From a checkpoint of a small self-supervised image encoder: width 320, 42238 training examples.
Rows from block 7 of a small self-supervised image encoder, named by matrix and row number. Rows with one number belong to one neuron. Each number is 500 + 40 x the weight over its row's rms, rounded and kept within 0 to 999. All counts start at 0. Numbers have three digits each. After the name is the row's rms in percent of the matrix's.
Before each neuron's rows are labels from the 100 images, of 14976, where the neuron reaches its highest value: "patch colour" is the nearest of a few named colours to the mean colour under the peak. Only what is clearly more common there than usual is listed. The data: capsule endoscopy frames (Kvasir-Capsule).
# fc1: MLP up (model.blocks.7.mlp.fc1.weight, 640x320), inputs 107-213
# fc2: MLP down (model.blocks.7.mlp.fc2.weight, 320x640, transposed), outputs 107-213

patch colour: pink
fc1.479 112:506501511506496496503500500501505492498494510504498503506586488506169494498505474488497500498505503480487498488498495496496503499497521486504794498498490494510494501428516555526498494501517503487496503464500497495495498505491501510497492496501500472503509501149505494500476614499501507503477471502507505502503490502505430
fc2.479 070:496498496486462493500500876489484503519487363505498495500680497501496508444500505473506499488499486533507501378506508504501480551493493504496491492495501493508504502522497504502596511520516491519509532501507500497497496495531500440508514506488506494499502500484486503490493494294481500464503496487499495473527505498496500

patch colour: black
fc1.349 125:502514482495524501498506603501497499505475504500816500502598504495082483503496501502499489500500483516468506501496534498487517577348508498498474493499500496503491494496471500493498507498507504496501500491508489473507505518519496472510499513501500568513467493500503490501500486498497501500495504498515513531503496500500490
fc2.349 039:502506498465606500498498479503477480508492500538489498504657500497500527485501496502513498501502512502515500537503508514502485509499490514500500477469500490518792500505547502489510494506501504513506586454514500500495497500536500500500500485499477491492518504490443490507500806500497501500516483469494532249508500496488501

patch colour: pink
fc1.416 154:474502429500500504502494638494494502507484508497689495500588497471080497537496505501490503506498500506512503519503514503499497553404499503500501494498499500502502502499496502498624502490490498499493496518502479491500503501539499491512500511519528744502451538435506501514505576497495494500497514519520445502499489502505499
fc2.416 120:500500499451517499501500492501492498503497498508489497500567500499496511506500499502504499503500505501506500532501499506501491505500497504502499494499500496504581501502508501493503498502501499507503507490503500501499499499509500501503504494499492498497501502496483497502498651497490502498508492491500505495501500498498500

patch colour: orange; grey
fc1.318 053:489496521464340506466508501498484496451486498503516510497583503518495483511493502518501456504505484501465473592492510493482491497493513488511481491508496504485475493390488510451441536627663446563512498502502523481478496518529505513436455505510470509489508515526494515507451583475524495502501510485492538710511466495480540
fc2.318 054:501502501465559495499499521413506502494498507497548500500588500500509500622500495419500500491500502528500500487560464482573508621500468504498499484513500521493479500612516500470570500499485498471502511494500500510500500500512500577502509509501497500500498499519506499500500507491500509503500499511483473295498500500502500

patch colour: orange; pink
fc1.387 078:507460498526198491499496494501519498448497511505183532474594502484474488509497443497495504505499493493460484480495483499495502499487502491508487504509509507487486487409508567544490506561540484531490498444493496488440491506505503529483462504491494501495510503501500496499482669492504521499459518502499494500511476506502495
fc2.387 093:499508494471497499499501507416504514509499501501659499500527499499498498507501504489498500506500490527508501449511499492500485581500500499505498499505498500499497501500506500493558507502500500492501499498500500503499499468493501517497504507498555497500498498502504501498494493286494500498500501507506487484500500506497501

patch colour: orange; pink
fc1.391 073:495499514511394494497503514503496481499496500519490506499649499503298511479506489489480505494511501492474492535494512471493508511487547416501486495511486496509509513405518508514496501498512507480489505479508493498500498500464484636499475511481506478532521486361510485491495584502502517532494508493509540510489499498485493
fc2.391 059:504583493492565495493504761493488503460495500495476494502509500505498499500501501476500499487500432510507500299543493519501460611505475505497500494449495495491522500610497500494485508494508502490504562491504500485474498482518500520500509500503502500502516498496502500497503507403486502488500498473497506418528500501498501

patch colour: black
fc1.383 046:517517515501510506468496512494491497486478421499556492616447521505545460526493581452496474500503500494477510301476506500465513483539500501493503528528508535459500487517434481547229545532502503613533499510494503456498514497566504478439516453531468517470493535534438522517505486517513492486515478484482510497518484455497503
fc2.383 045:501415500493504500495500498499486501508498503500530483497561500500492503144500500471501500476500515501500499684499512420507522514498461505498500497498500522500366500201549500434602496500500499500498527502494500510550500521500500573501496484495473500501446500520509498501499535530522511500501500492534490498492500501500499

patch colour: orange; pink
fc1.197 073:504464488517191487521455501505537485446505583505499503504595501524464485503511483493460502503503494456479474473495406469478499496469485485512486500537502496491489499409506620544496487607527499535493463472497489487438497503518509689498482493485496498506506504480506485496469537502505571499478515541560499513514469523508466
fc2.197 107:500499496486526498499500645440525504523499517500496503505569502501500502514501500481500499500500513512505503474511500498502500558501496500501499484506497500491495501501501503502492502501499502474504489485502500501510499481510501530497503493503498497500499501499506500492500505343496504501501500505502501312521498500492501

patch colour: black
fc1.152 103:491494507501474505479493506503511493501502499521495506443514499509339507493511485516462510500497489496502501898499380435520503505497533494498497505500500498510503508509565502521552495465532497483486497494503496512502483500487500646501477506476517500517524500394549491496497513496485518505486505499500492488498503514502466
fc2.152 107:504512497517536497501502536524537502496498509491456501506452500500495498491501502495501499494500453506502500042593512539457482493510496540500501530504500495496510500509487501726352501498503501503507488499501500500485500501515500478498492493500490498499492500495500493493521500495491500489500499498503511501517500499496501

patch colour: pink; orange
fc1.628 078:501511508504497496500500501503491500517483508502500506507616483494000505495499453492489499501575506521491499499504629495488515499503551497495644500498486499551494504490498509524493496495509505481501505472495501494500498500481501498496493504500494487507511497492510494503483527507501499501497494499514508505502506500501490
fc2.628 056:502538495474500500500500495465465496506492295527491485503542498501496511418500508500506500488500493522504500494509503508559373474486496505465499489464502491510494501613477500511519525514503495571506503489503500494473498491532499506504517497494502500494543501463484502500494913442479498463508491471490504481521502498504502

patch colour: pink
fc1.533 089:501500515511350490504500595503496481503495521508497502504516493503145510511507465490484505490504507493467499506495492425492503507488555483506604484499499494512487501432531519547501490504527502486491502454502498492499496500488484535499480505480552467515520502264512489500487558493495515510486500498508528514501500502502450
fc2.533 080:499505495477510490500500741494500504518492465498486497504709499498500506488502502491502499497500484521517501102509502506518415561498488503497498487478500502501491500560501510503508510504509498511507568490507500502497497486528500518502507499496505492498507500466492503498497645340488505487504496486503500430541501498495501

patch colour: black
fc1.516 095:500489501506512499510506478498505493488507496521474507561459504519555499496503504498496495504483490474516498504510343491503496504506494493507502510519523514497455516502494489484506485495484543527500496496497499503483502484502511548508501499472462505507520501493587498517499486468515519472506494505499488511505505507500550
fc2.516 099:502484497517502498496500658512484507428496499495488495499499500498496500496494499472506497484500490496500498501500509501480501508499493502496500495483500497495513500500492500609486494507507500515502488464497500498499500498500498573500497509497498500499464503498498498502517570544498507491501496492500504493525500500501499

patch colour: pink; yellow
fc1.539 065:531502515511486489509488508507496490504490500509496509503550500512354502496510450491457501489545503495458500562498591478494499502480582481506660489499498500526500510416537511535500482505538499484495506393502496498499496504445502503497470502491504456528510498257511491499482578489380503536482507502511503506498499492500411
fc2.539 049:498499495469484498500500523455502492534495268503488494500682500498503500446500505494506500512500482520505500170501523508551366500492498507522498495478500492508503500625435500496529527510514487489507557460505500499477497480527500497501506494492524504497501500490484502500483486473474496480501493454504498471530503497494503

patch colour: orange; pink
fc1.461 080:508518507495494503503505527500493485506477500503498503531652486498126500500507483492493500502542503509463504502495569497475520498498554481501493494499482498511493508473499504511487500494516510499502507476486492485500502501496504498495493504498495496504527504131505491499480517526499500507500498501513539525505486497498475
fc2.461 058:500522494485509494500499738505479501362487397506485473503575498500498520411500504490504498488500490524505500503515506511516490504493492507492497494454501491504493501555513500501521509507512494505512567499506500479467497490529499511513514506495505500492500502496481500483492845456474506464507494479496503284537505498500500

patch colour: pink
fc1.97 087:503501510505495496499506500501494479502489520506472504500732491501159500498505472489492500500514503489462497498496496490488511493489524487500621493501497498510490501427512539535502493541524506483499503466500499494499499502495502528497487497498499481517525502210506492500480565499505508503499500504515503508495500499502480
fc2.97 056:498499495488493495500500865501484502490487383495499489496581497498495512452500506483504499486499461528507501426516506505503495531492491503500496490489499493503497502530496500500514509515514491515506538499505500486490494498533500523509514509492509497499518500472487503489501839383469502466506494474499494414543506497497499

patch colour: orange
fc1.583 070:547508497503507513527494477496490501500491501450522489616486535492516483513490521478526491500509528506490500058478513489497497488553491502511504499506500513491474429480417491486322502637502498599520500511490509490496505500511503439483512495541460488484467528563481513513502468499503475455512489548501509500503485502495539
fc2.583 074:500485500468463500500500483446517502537500481502528502488641500501474503505498500478500500490500616514499500935484503389512510522486509502497500398505500512502476500508545494498680498500492498492494506501492500500515500501500495613502500508499501500500492500500502505509497511493511506498501503513500479486463500502524499

patch colour: pink
fc1.315 082:501498502518304491500491503505514491492496562511494502500576500507355500493513475491461506493508498470493496496493487439497504501471539479512547489503500496505493619223537553552492492565517501488494501453503492494490495505493502609498480484479506469521525505444507489498494556497499509506486504504509498510507484502494477
fc2.315 083:500498498490509495498503756427506506505500505494500504501574500502504500508500501443507499511500475521505504180512501505500501555502486502505500488506497508494503501534501500494499502499507501491502541478507500504501498467514500525500511488503502500498505499467506501499498485392493505503500501497497504303525499501487501

patch colour: black
fc1.221 142:506500497497192510588500505483491500505501489496502501525499499502505499502499508499512500500500495504495494596510498651506423501467506501508503497545512503496500493576485507505597500495489530510517516328497504503492502511500500479556489486512593503493497508502503503502499497497507496494503491542503499472514497498501500
fc2.221 098:501665497480259500499499505504490501503494507500499498502505501499501509505501501499503500497501510499501500702499500510502470511500490504500502496502499499497499500503513501490475497501500499509503505483507501512494500504506499583499501492501499500497512505499501497505502525502498500500502497492501512154373502498492501

patch colour: orange; pink
fc1.563 072:397486507490456498450500500506507505503500499543494507486497482502499516492511489523495514508489488495508526941507493478499500505488563489448499474411498491508502510501565499504512500436500406441490515480508494510498493509469500512495430508482552496521539450485519490497511640478497509513497513501501496496494503496501516
fc2.563 070:502585500546546500500500491598487497491499505500513510506457500500505497485500498516498500530500497501503496000502493500502484502500487500503499527500500499495526500526452500511495500494498501496502489493500500501501500501498500472497501502500497500500510501526502498496502433512477495506496496506517513503512500500498501

patch colour: pink
fc1.141 101:536506500503391498506500907501492484503494524505500502449559494491300501502502480495497505496516506472473493486495522470491499502492515490500557493510487497521500499430510530501506499504513504489480500477501498500500498503481504500496495504495527469496503500278508493496489540494488508501482508501516521503508499501500423
fc2.141 079:498502487422497493494502521479497503498487436517499485503629499498497508492504507484502500498500461539512501478510497506507497538499496504496498494484496496508500501571510500485518511506511499506504512500509500488495497487516502518505508500499507490500499500488494500504493653314490506499504497485500499481516500500498500

patch colour: black
fc1.343 107:517509608496541506500498505496493500493500500483506491694484499502636486500494513503511492497501499503500501321505503494490500499508492510502496506513501503496496493496468486446448505501447504569503500518498495492501503499516497420493529498515477507489478506504488508583500450505517494501551493510497501713501498499498552
fc2.343 087:500476500497496500503499470647504490499500492514502475498583499500475505495503504502500500495500525497496503987504502505499496483496500501485500469505500505510478502463548490499602496503498499511499508485500500499487501525515500526512496493498501500494504501513486504500499541506507511500504498496491478384472500499510500

patch colour: pink; yellow
fc1.501 109:516502506505505495501496497501522498501493535503496502506923483509171498494501480493492498502507496484473498499498499498496501495492535489500587497496488501505497500465510549535498499523521478488496503461496509495498497505498499510487491499501492477504502503255503501502483570496505496503487439519506503500502496500502482
fc2.501 052:493496499504266498500500770453501512510489421497503497490519496497502503478499508460501499490499477529504499422506504501501499587491496499496494494497500501505502501498497497527570508518505490514504512510500501491503498497525500465509508518485518494499496500483498505483492482422475495475502494485495492473566511498497499

patch colour: orange
fc1.50 076:418496508247470504504506488507498480498498500537492509502514486427494506466528484496501511518498499493503496610496498464493522505498631481498509503500494498511505514519575501614501477488447503478529529494503494492491508502488496545522487504454624488556607471488500482497489514511507538500474513448510497500520505501504501
fc2.50 069:501507500583540500498505639554483496455498494504466501504467500499501495510500500496500499523500468500496500241512491519507493469500246500499504491496500495503614500465476501496490495493504501499499505443500500503482500483501500489500492475502510499499563500485533498513509521484490495501500487463505512499514500500502500

patch colour: orange
fc1.491 046:462499510081448490504504490507495507524492472527425515454507467480503512503451479489498517546489500481517490507492503492493496521481550482503485501510491511521524497546501500495493504551578519500451501479513501523468499553554492522505425507375544508548509497534490508505444600448534536538513513598506549478489502491461583
fc2.491 035:500539500507477500499500549523445503470500636492480500511465500500572499441500500378500500595500429525500500393527468513464482562503449498501502492504500497500516500511505500497481503500505500387498479457500500501489500413502500465500500513504489500497489498459529501514499497514470499510500500509546503488500500500499500

patch colour: pink
fc1.154 089:502501519517401495507479510501496486494498615507490506428661489504239495501505463493491503492503505482466495483494486493495507500490514485501655500517500497504491503461521597538490492645520498494491505442497493495496499505495503557496487500496517474504513501252512491496482575541505514421469503500519503501497494502506468
fc2.154 074:499517493486504493495500730441488502505494458498493499502580500502496503500500502480501499495500466529507501479508500504526487540497494505500498490473500496503501502520499503502501511503508495514506519498503500502497497483513500519502509504494504493497502500435496495499496594105488502482503496492494497481535501500500501

patch colour: grey
fc1.105 094:462498515501470495500499519505502495503504499530497503460508488500498509492501491517486514500497479495501519999508495476498502519497565489486494473483494501510488511499581504546501505435503500457488519484506494500504493500471501507491463507492661501507526491486510491497499561487493511536486514464503498500497503498502502
fc2.105 098:506542500541515497500500495719487486493494486489500499503471500499503500486502500532500499504500504500501499010496501522512491495499488500509500525502500499500594500499485501502498500499503501505507516500505500497482500501505502429500501481496512498499519503495491494499502500503466498499500495488511567508513501499500500

patch colour: black
fc1.446 064:501507504360504506471495497493460506488474494500505487646496497504569482492492512503501490509494493510484501507507502497498514426494562500510486492491507501486481495490479500497459519501543464534525504502494515435500497509760443490479500493501501509480499512607480517514363484500556484498513487612457515790496480498500641
fc2.446 076:500499502521490496501499510509502500462501480482542501500510500500495504606497495443500500483500548500494499599546498491500535492504263500468501505526500518497500501465564496481575492498500499473496525499496500501316501525506500529511504502495485500501482499497517498558503506496501508500501504506484496214473499500502498

patch colour: pink; orange
fc1.256 070:502466434519339489503474536498533474420505521506509511422531501514473495510515473492497507495506499472476483470490474454480471503494497489505480514595509499494487535460512597544499492679559502531482492277502489430444498503496502589502475500473505487503438508480505483482485571499507556517371523501510500501514473513509463
fc2.256 129:500493497487502499500500506391502504535500515502498508501641500500501499517500500472500499500500499507504501427506501494497484538501501500511500494509499500497499500500483501485506503501487501473502492488500500502504500496500501538497500500504501500500497499501504499490499480490498502515501500497500500481514499500495501

patch colour: black
fc1.171 144:499511455513497503500501612498495500512487502501770494504586499476106490499498501505498504501498503506501504501501504497500497580347500502497533496498499500503485504498497488497504500472492492500506494511501485487501506506518498479511500507512522673514326497454499501509499487494495501516497526501531506507499497501501499
fc2.171 068:501497502476583498499499481496490485509497500529479494501654500498497512387501498503506499510501506497508502511502495510501489505498496505504499490476499498506794500499516500504490496501501502509502737480504500501498498500515500499502503494499487499495511502497495497504499643496486499500510487484500518495505500497494502

patch colour: black
fc1.390 191:502498498498138502699505510499487499504501494498678500511486664500512499573500505498499500496500499502494502532505451536506496504466505500508471500564510518494500500624491508503607501502493508503504506297496502502497499507499494499520493491504507550497518522498496501502500497498501500500506493501500504485528506501499518
fc2.390 238:501527500498000500500500509503490501503498500497673499500509500499500504502500500496502500501500510496500500502497500501556463503500495502502501495500500498503495500501507500499550497503500499503500511491503500507498500502500500499501500459500511500500500502500500498502501506500502500499501500494498504318447501500495500

patch colour: pink; orange
fc1.623 080:502461501515199488504500536504536484450500798508497504498610505516458495516504474497496512504500498479453485476477453468475509505484497486499475482528497499491491499461514593541485500618525504508485487487500488490461495501512505620496468498476530490527512502345514487489473569506501531500435522500524501527519484525503481
fc2.623 101:500498496474548495497500556457518505511498506498492502504564503500501504504502500486500499500500493518506503480511496502508498562502482500504499486489498498496493500523502500495498502496502502469503543488502500504501499484514500518498505499502498494498502501523500498496503500225492504501502499499500500355517499500490501

patch colour: orange
fc1.284 050:492500506280488506459490471495487518520499484454476502487484497496511478504474520509497467503496497499464492264494510546499466491579497500496513499495503516505499491498457482499458503568550491544521508511495508518477501522510501490432490444508486512475473515574472525529495498494521471491526479595499500448503496504486633
fc2.284 043:500604501522472500498500537498501500396500468498495501496548500501485502515499500368500500575500563504485498631531472433506500535500490503483501477524500503496508500532508496492633498495487495485497503520498500485288500502503498571502500505499500500500500497475515502665498502408500508490500504499462435486469500501512499

patch colour: pink
fc1.307 070:491500488392426486503500574505508497502491499515490503506740497502234507492511472506443457493499503494463497673491501483497499504485591483503596488499500498521515510503569504537501493501519501482489502414504496498497494505464496537496471504481552473530512497364515485495496595493493509515489511504515504513500510498499449
fc2.307 053:500541495527527496500500547479483496484492413496471498499518499499501500450500504486501498501500442514506500051508505512518398505494492503506499486474499494505495499516487500509528511505508494498508526488506500501482498490533500509504510499496512493495560500466488500498496525460472501484502491473498499453528503497502500

patch colour: pink
fc1.81 116:515506512512500499499501507501502493503488511504496503502651483500108501499501481494500500560516502497470498493499510496493522496491520487501681498500500493508494500467507543520498495503515491484496505478500499496500498504489501503495485498499504483499506500145505495501484547495502507356496453500509509511498494500502452
fc2.81 065:496497496483428493500499880479480503500487410496493485497597499500490515477500508480502500480499480531509501425506502503520491570493494503498494499497502499502504502606496503511668520510514493522511509504500500489497496497530500518508511511493507491498496499489485501492494664215470498458507495488499493467525506496499501

patch colour: orange
fc1.79 144:501513442498499503502501623496489501513497501495754495503596556473001503508486502501489504504508496512498502501501522501500499566500507501496501493497497501508495500497468500497588499498495502499479512510504470491503503504554499479506498514525517657508482500430505499515500488498495496501498537500523472505500498501501494
fc2.79 052:500499498467539497500499473497479465507491499517478489505643499497501523507501499503508499511501513503509500565500497513502486501498498511499498483487499493508638501507523503469517495504500494513505517482508500498499497500530499500507500489497490490494511502484457496506497867496476498493515482486500525429509500495494501

patch colour: orange; grey
fc1.249 067:437483505471499546505532498500485487497507496496657499466532384503503498514506511494497504498488500487502505652499500535467498504512491482475494500533501496497520512546500505344524499483434500504498496495508499501497503502502493607509516514491578511551493480501532477493542516504472516482477504489516457482510509501507508
fc2.249 064:500501497497503501496503500503497500506500604512346506500482500500496493330499500506500499508500493499494500375500492508523491499500507499497500519488500491504539500449471500502491491487497501534501449454496500505499500498492501502496481474500334499500504500491508504451498499505500489500500491486543513541467500500500500

patch colour: black
fc1.216 105:500499500461521505500527504497494508512500405498502471595483500505514495505496517501498492498498497499500503509507504502500499490502494492496496510500514511487491495519480478467418503497496490548514500650501503491499500500549500474498506499493496522525479500657489508580508478501523500463508497570486500500500514497501784
fc2.216 128:499494500612496500500503537691505505226500503501506499495489500500496501499491500477499500492500494495489500500476502471502545489499462501487500492510500508499494500504537500512668489499534499494497500500496500506507500510501498514504496510500469500501501499460545502461510510584504504498500502527502500408488500501503498

patch colour: pink; yellow
fc1.1 088:575502505508503496499499816496494491485489500500436507506609494499296500498501458498495501495533504500450495505500635498490500498493523493507702496502497500519492504484512506518502506515535501490496509449501499501497497505473501494491493508497506493508502500423507500501478567491502497501488501508512504509503493499503410
fc2.1 075:496497488451422498496501510442474505608495405540500482497583497498499506488500508484502500499499474532503501441503495507514436497488499501507497513499496495511501501511502498433586513508507492520504502499502500489494499494507501518504504489490520497498543499485488504513468547475496502482503494456502496477501502499498500

patch colour: pink
fc1.409 173:500504449506496503506478618495503500507482506501692494501591523477108499503472503503484505505499503504506504514502515501500500524377500500500500494498500500502499505498500506500504500492492500498501493514505480493500501500543499495503499511509532768502434531393502500508502520496495502502492508515530421505497488506504496
fc2.409 111:500500503308533498500500459500492489498498498504494495501668500498499510347501499506504500505500509503505501524501499505500493501500497505501499494497500499505585500503511502491502498501502500507502501489505500500499498497514500495501505497499490498498501501496486496503498688497488501500508492491499507490517500498498501

patch colour: pink; orange
fc1.508 083:501500506511441490507500629508503494504487514514500503503620488115346507496503453497459508495524505492489505572492526481495500505482566485505486484496499498515494506364520516541504496499537501494492501449503500492499496502476502501497480503492544476364516500214510487496487556492498515503489507508515500515501502500502459
fc2.508 042:499497488464499494499499525359501502533487428495506494501691500497505515445502504463510499500500474564535500131506501503517404668496494506501495493503498503501491501563522499485519521512516492492509521506508500490449498480515500516503526514488532483502503501513491493491497720409482499492503499486501498376574503499492501

patch colour: pink; yellow
fc1.127 071:500502507518480494511499577503493491501483513510499503501518485369297505505511429491496499491536506493471499493505603479487505501480533491499598495507498499526497500381521518555505481500553504493494503442500496495498496503455500502506488512498559475506516500274511486500482557490495502522482508460516465503507495498501445
fc2.127 044:500503494450496499500500557468487501522485270502476494504823499501502513380500507487508500502500477530515500368507554508519366579491492506510498493494500490506485501626500500501546524512519492505507600489511500502459497481542499525515519490486522487496550500478449499492492674446472504472502495461490517482546502496500500

patch colour: orange
fc1.587 051:493495522365479501492489495505454513512496474481513503487510497494506492499478499501494500501501500494505470303515506500506469479528607484499509507490486530569501487499501493502191506524526477575503513510497507522487499520499503510473443500496509471499499509629464524558491604475528498502477508596498506468498483505461635
fc2.587 037:500522501530436500500500509487503499440500504497529497499502500500498500457500504405498500682500535504498500506510500396509553510493432499498500488548500504500524500513507500500806500499501498471493499487499500472486500497505500521502500500504512500500491500379591503579496485493500511548500500508499469523465500501500500

patch colour: grey
fc1.512 098:485496513502488514469500529503503491501499500536496506439499490507492509496509490525497513498498484496504519960495487488499501521475517494493494489491498500509503546507572500504546496445497499462485501493516493499504499501474500526512478511476527505521518497471514491492500512499460510540488506475504494500495510496501507
fc2.512 113:501500500534556499500501498512498495500499501498461507502479500499505494490501501519500500505500429500501500000518494577499493504500497516553500571543500489497519500496474505485407501498505501501505493499503500505497500498498501455498492500500508500500504500502494497499504496521495497504495492486525526509510501498501501

patch colour: orange
fc1.320 080:513497513427483496504501550503506493487484499494500503497497504509488500495504455500499504499544493497451495749446505104498496500499586483501475492505488500501500500490532519506475515495523515496499507393507498496500496515488501540487466507497498498502493499499498502491499585492503499602481504516494502595498495492498502
fc2.320 071:500496502485485498502500518487496489489500424505512500501496500499503499537500500492499500501500437493500500230555501925500520494506490497507499533513499499499502500521502500386541500501507499469501540528502500498493500500503501505504503507501510500500502499506468496499501470502490585521500500489572493354489499498498500

patch colour: orange
fc1.423 061:522470502394501501520499460500500505505498492501506501607525500525510485412489510511478489501501494489492502498501434513500458492494497492496496500474511519494496488498498489328284504520553371531523498438495502491497495511500503499450497502505478505494484504568496532592488605474520496500510500686480493478496500499500646
fc2.423 055:496554501533463499500500524482499505198500506476522501488475500500505499703498496428500500490500559500494500477508500280501510517498505499498498476566500520490502500521500496551789486497500498499500502516494500486509500507501500575503509504501495500500475500474492501502487493514493510495501500503510488471477500500501500

patch colour: black
fc1.40 070:486500493488607502514523559500488506504502500526486451639425500483495522511493514507525501498466499493507501499491514499481573522507492499490463506515500493495497513492480484480463503471480506488500525529517493502505507498506422494517514513494637499499544497562510489476508435509482508499524496489504512558501500499500499
fc2.40 049:504499500506544501496499496550497494495502509499493503504491503497502504493500496512505500508501519498504501535496501539497497514502494501499503500502497502503498500497567505493489493500501503513500500490508500509500500507501500544498500481506455500492513503495486495511499580512506501511502493495507545376462499500501501

patch colour: orange; pink
fc1.13 079:501479408474323487499504533501538474477499512512494508435607501514321505495509480491477513502502497492458488517491467464486507509489542483507481489522501496498496504500520579545482498741538504498477498456502491493464499500499502744499466503464504477524521501299507481487484579500500534509490508493513504512510495504500478
fc2.13 075:500490493491539495497504710493523509518497521499491501503506500503504499501502501475500499496500465517510505266517501497498499595503500501511497487494496498495496501528500504494489502502505501439504503477500500498499498485506501541500503505502506489502490498508511500489500503478484505504504498495501504413576500500485501

patch colour: pink
fc1.581 087:528513501510482493501502662500496487499485512505492502508519489493120503504509463495506500492506508502476500494503581491480506501488523492507711498515500499507492502425502512524499495510533505494492502453501489494500502499465503491503492510491535476516512502286510491499482519497499504509483502492512528508503483503504398
fc2.581 058:499497494460491498500500551487490495565491340524492470500861497498494514433501506491501500484500480536512501493513505512529412489492493510496496490467500491519487502629487500501546521511513496554511549500509500500489493492539499513512510489494503500493511501484478495496489699453475499472509493466499506476523502496499500

patch colour: pink
fc1.485 090:521503501519339485509461538503495493397495619508493500507508499502339497501507467488489500486506502476486498482503492436494504501484510484504567499523500498504493547116533538560498485504532494499496502442501492492494497501484504504499489500488535451520506511416506486500491533502494506502494502506506509508497484500504402
fc2.485 093:499499498487499496500502654461502507581498499516500499500901500500502505505500504419500499500500486526506503354510504502502500533500492504504500493505498500500503501584501500494502507502507500496503532491506500501500498475514500522500509500501510500499504500494502500490495481286499501501501500492499501395515500501493500

patch colour: black
fc1.602 175:504495498499121505657511509502492498506502479498712501540487613500511498518500507499499502495500498503498501505504475544505492504473502505505497499539512517490500495638491513514611502498494515507511508357491501504501498504505498499503493495503503502494517516499502499501500499497503498501505496498500512457532502500501521
fc2.602 234:501518500498000501501500507512491501503498502497637500500515500500502505502500500494502500502500511497501500503500501502540492501499494502501502500485500499502498500501518500496660497503499498503500588487504500505497500502500499512502500497499504500499489502500500497500502507504503501499500499496500504305454501500495500

patch colour: orange; grey
fc1.2 109:500496502000499504505502495488506490666501494505660497517651495520510499467505502500497500470493498498493500510494487505472511494503502501487494510496500500500499501548497501500496502497477499506571501562500499475499504500502521570540504505445439499550506500505496493501478541503501516495514505653512498545502503502500497
fc2.2 122:501518500899542499498504568518500493108499501483323519499497500499499500518499499478504497521500479473491500477495496505500507499502415501498501497489500499499503495502504500509509491496497498505500503489500500501500500496516498500506499501500490499502566500477502502506503517553494499497494497490498506278517501500502498

patch colour: pink
fc1.242 116:516500503508149490511491497502507496493497623504497501508694494515375487498503488488461499488503500484492496489496445473496490481492517485505527500496495493501496502384515548543498484519525486529498500479493497491473497510500503584490487482496499477526505504234506498506479580497500512501499480524500500499500499509499485
fc2.242 091:495496498485529494500500712475505500517496500493497503501636500501501508499501503480500499541500494522511503429504501503499482572499490504498497482493500511496497501510503500502502501501505498491506550493508500503501497481521499524500519501499497494497510501499501504491496500206486499500502499505513499325536501499491501

patch colour: black
fc1.295 071:460500504496495526503498543502502496497505511534495507350522500483482514465509491499502518190505502489505492496493498483496522516494509503490498506505486497518526517508518504513515497473491582395481504495506494505500502495399501576530497508448572489530511464458507480475500512499494512571489509433510502386498511501501473
fc2.295 078:504508500559546500500500506519494500472498513498412504522432500500504492485501502530500500770500364491500500367495500558494494498490493500512498496382500482497535496500468507497394502500501501505502509519505500495495500491499500401499497487500501501499542498426500498506500497485502499504488495481497522562512500500506500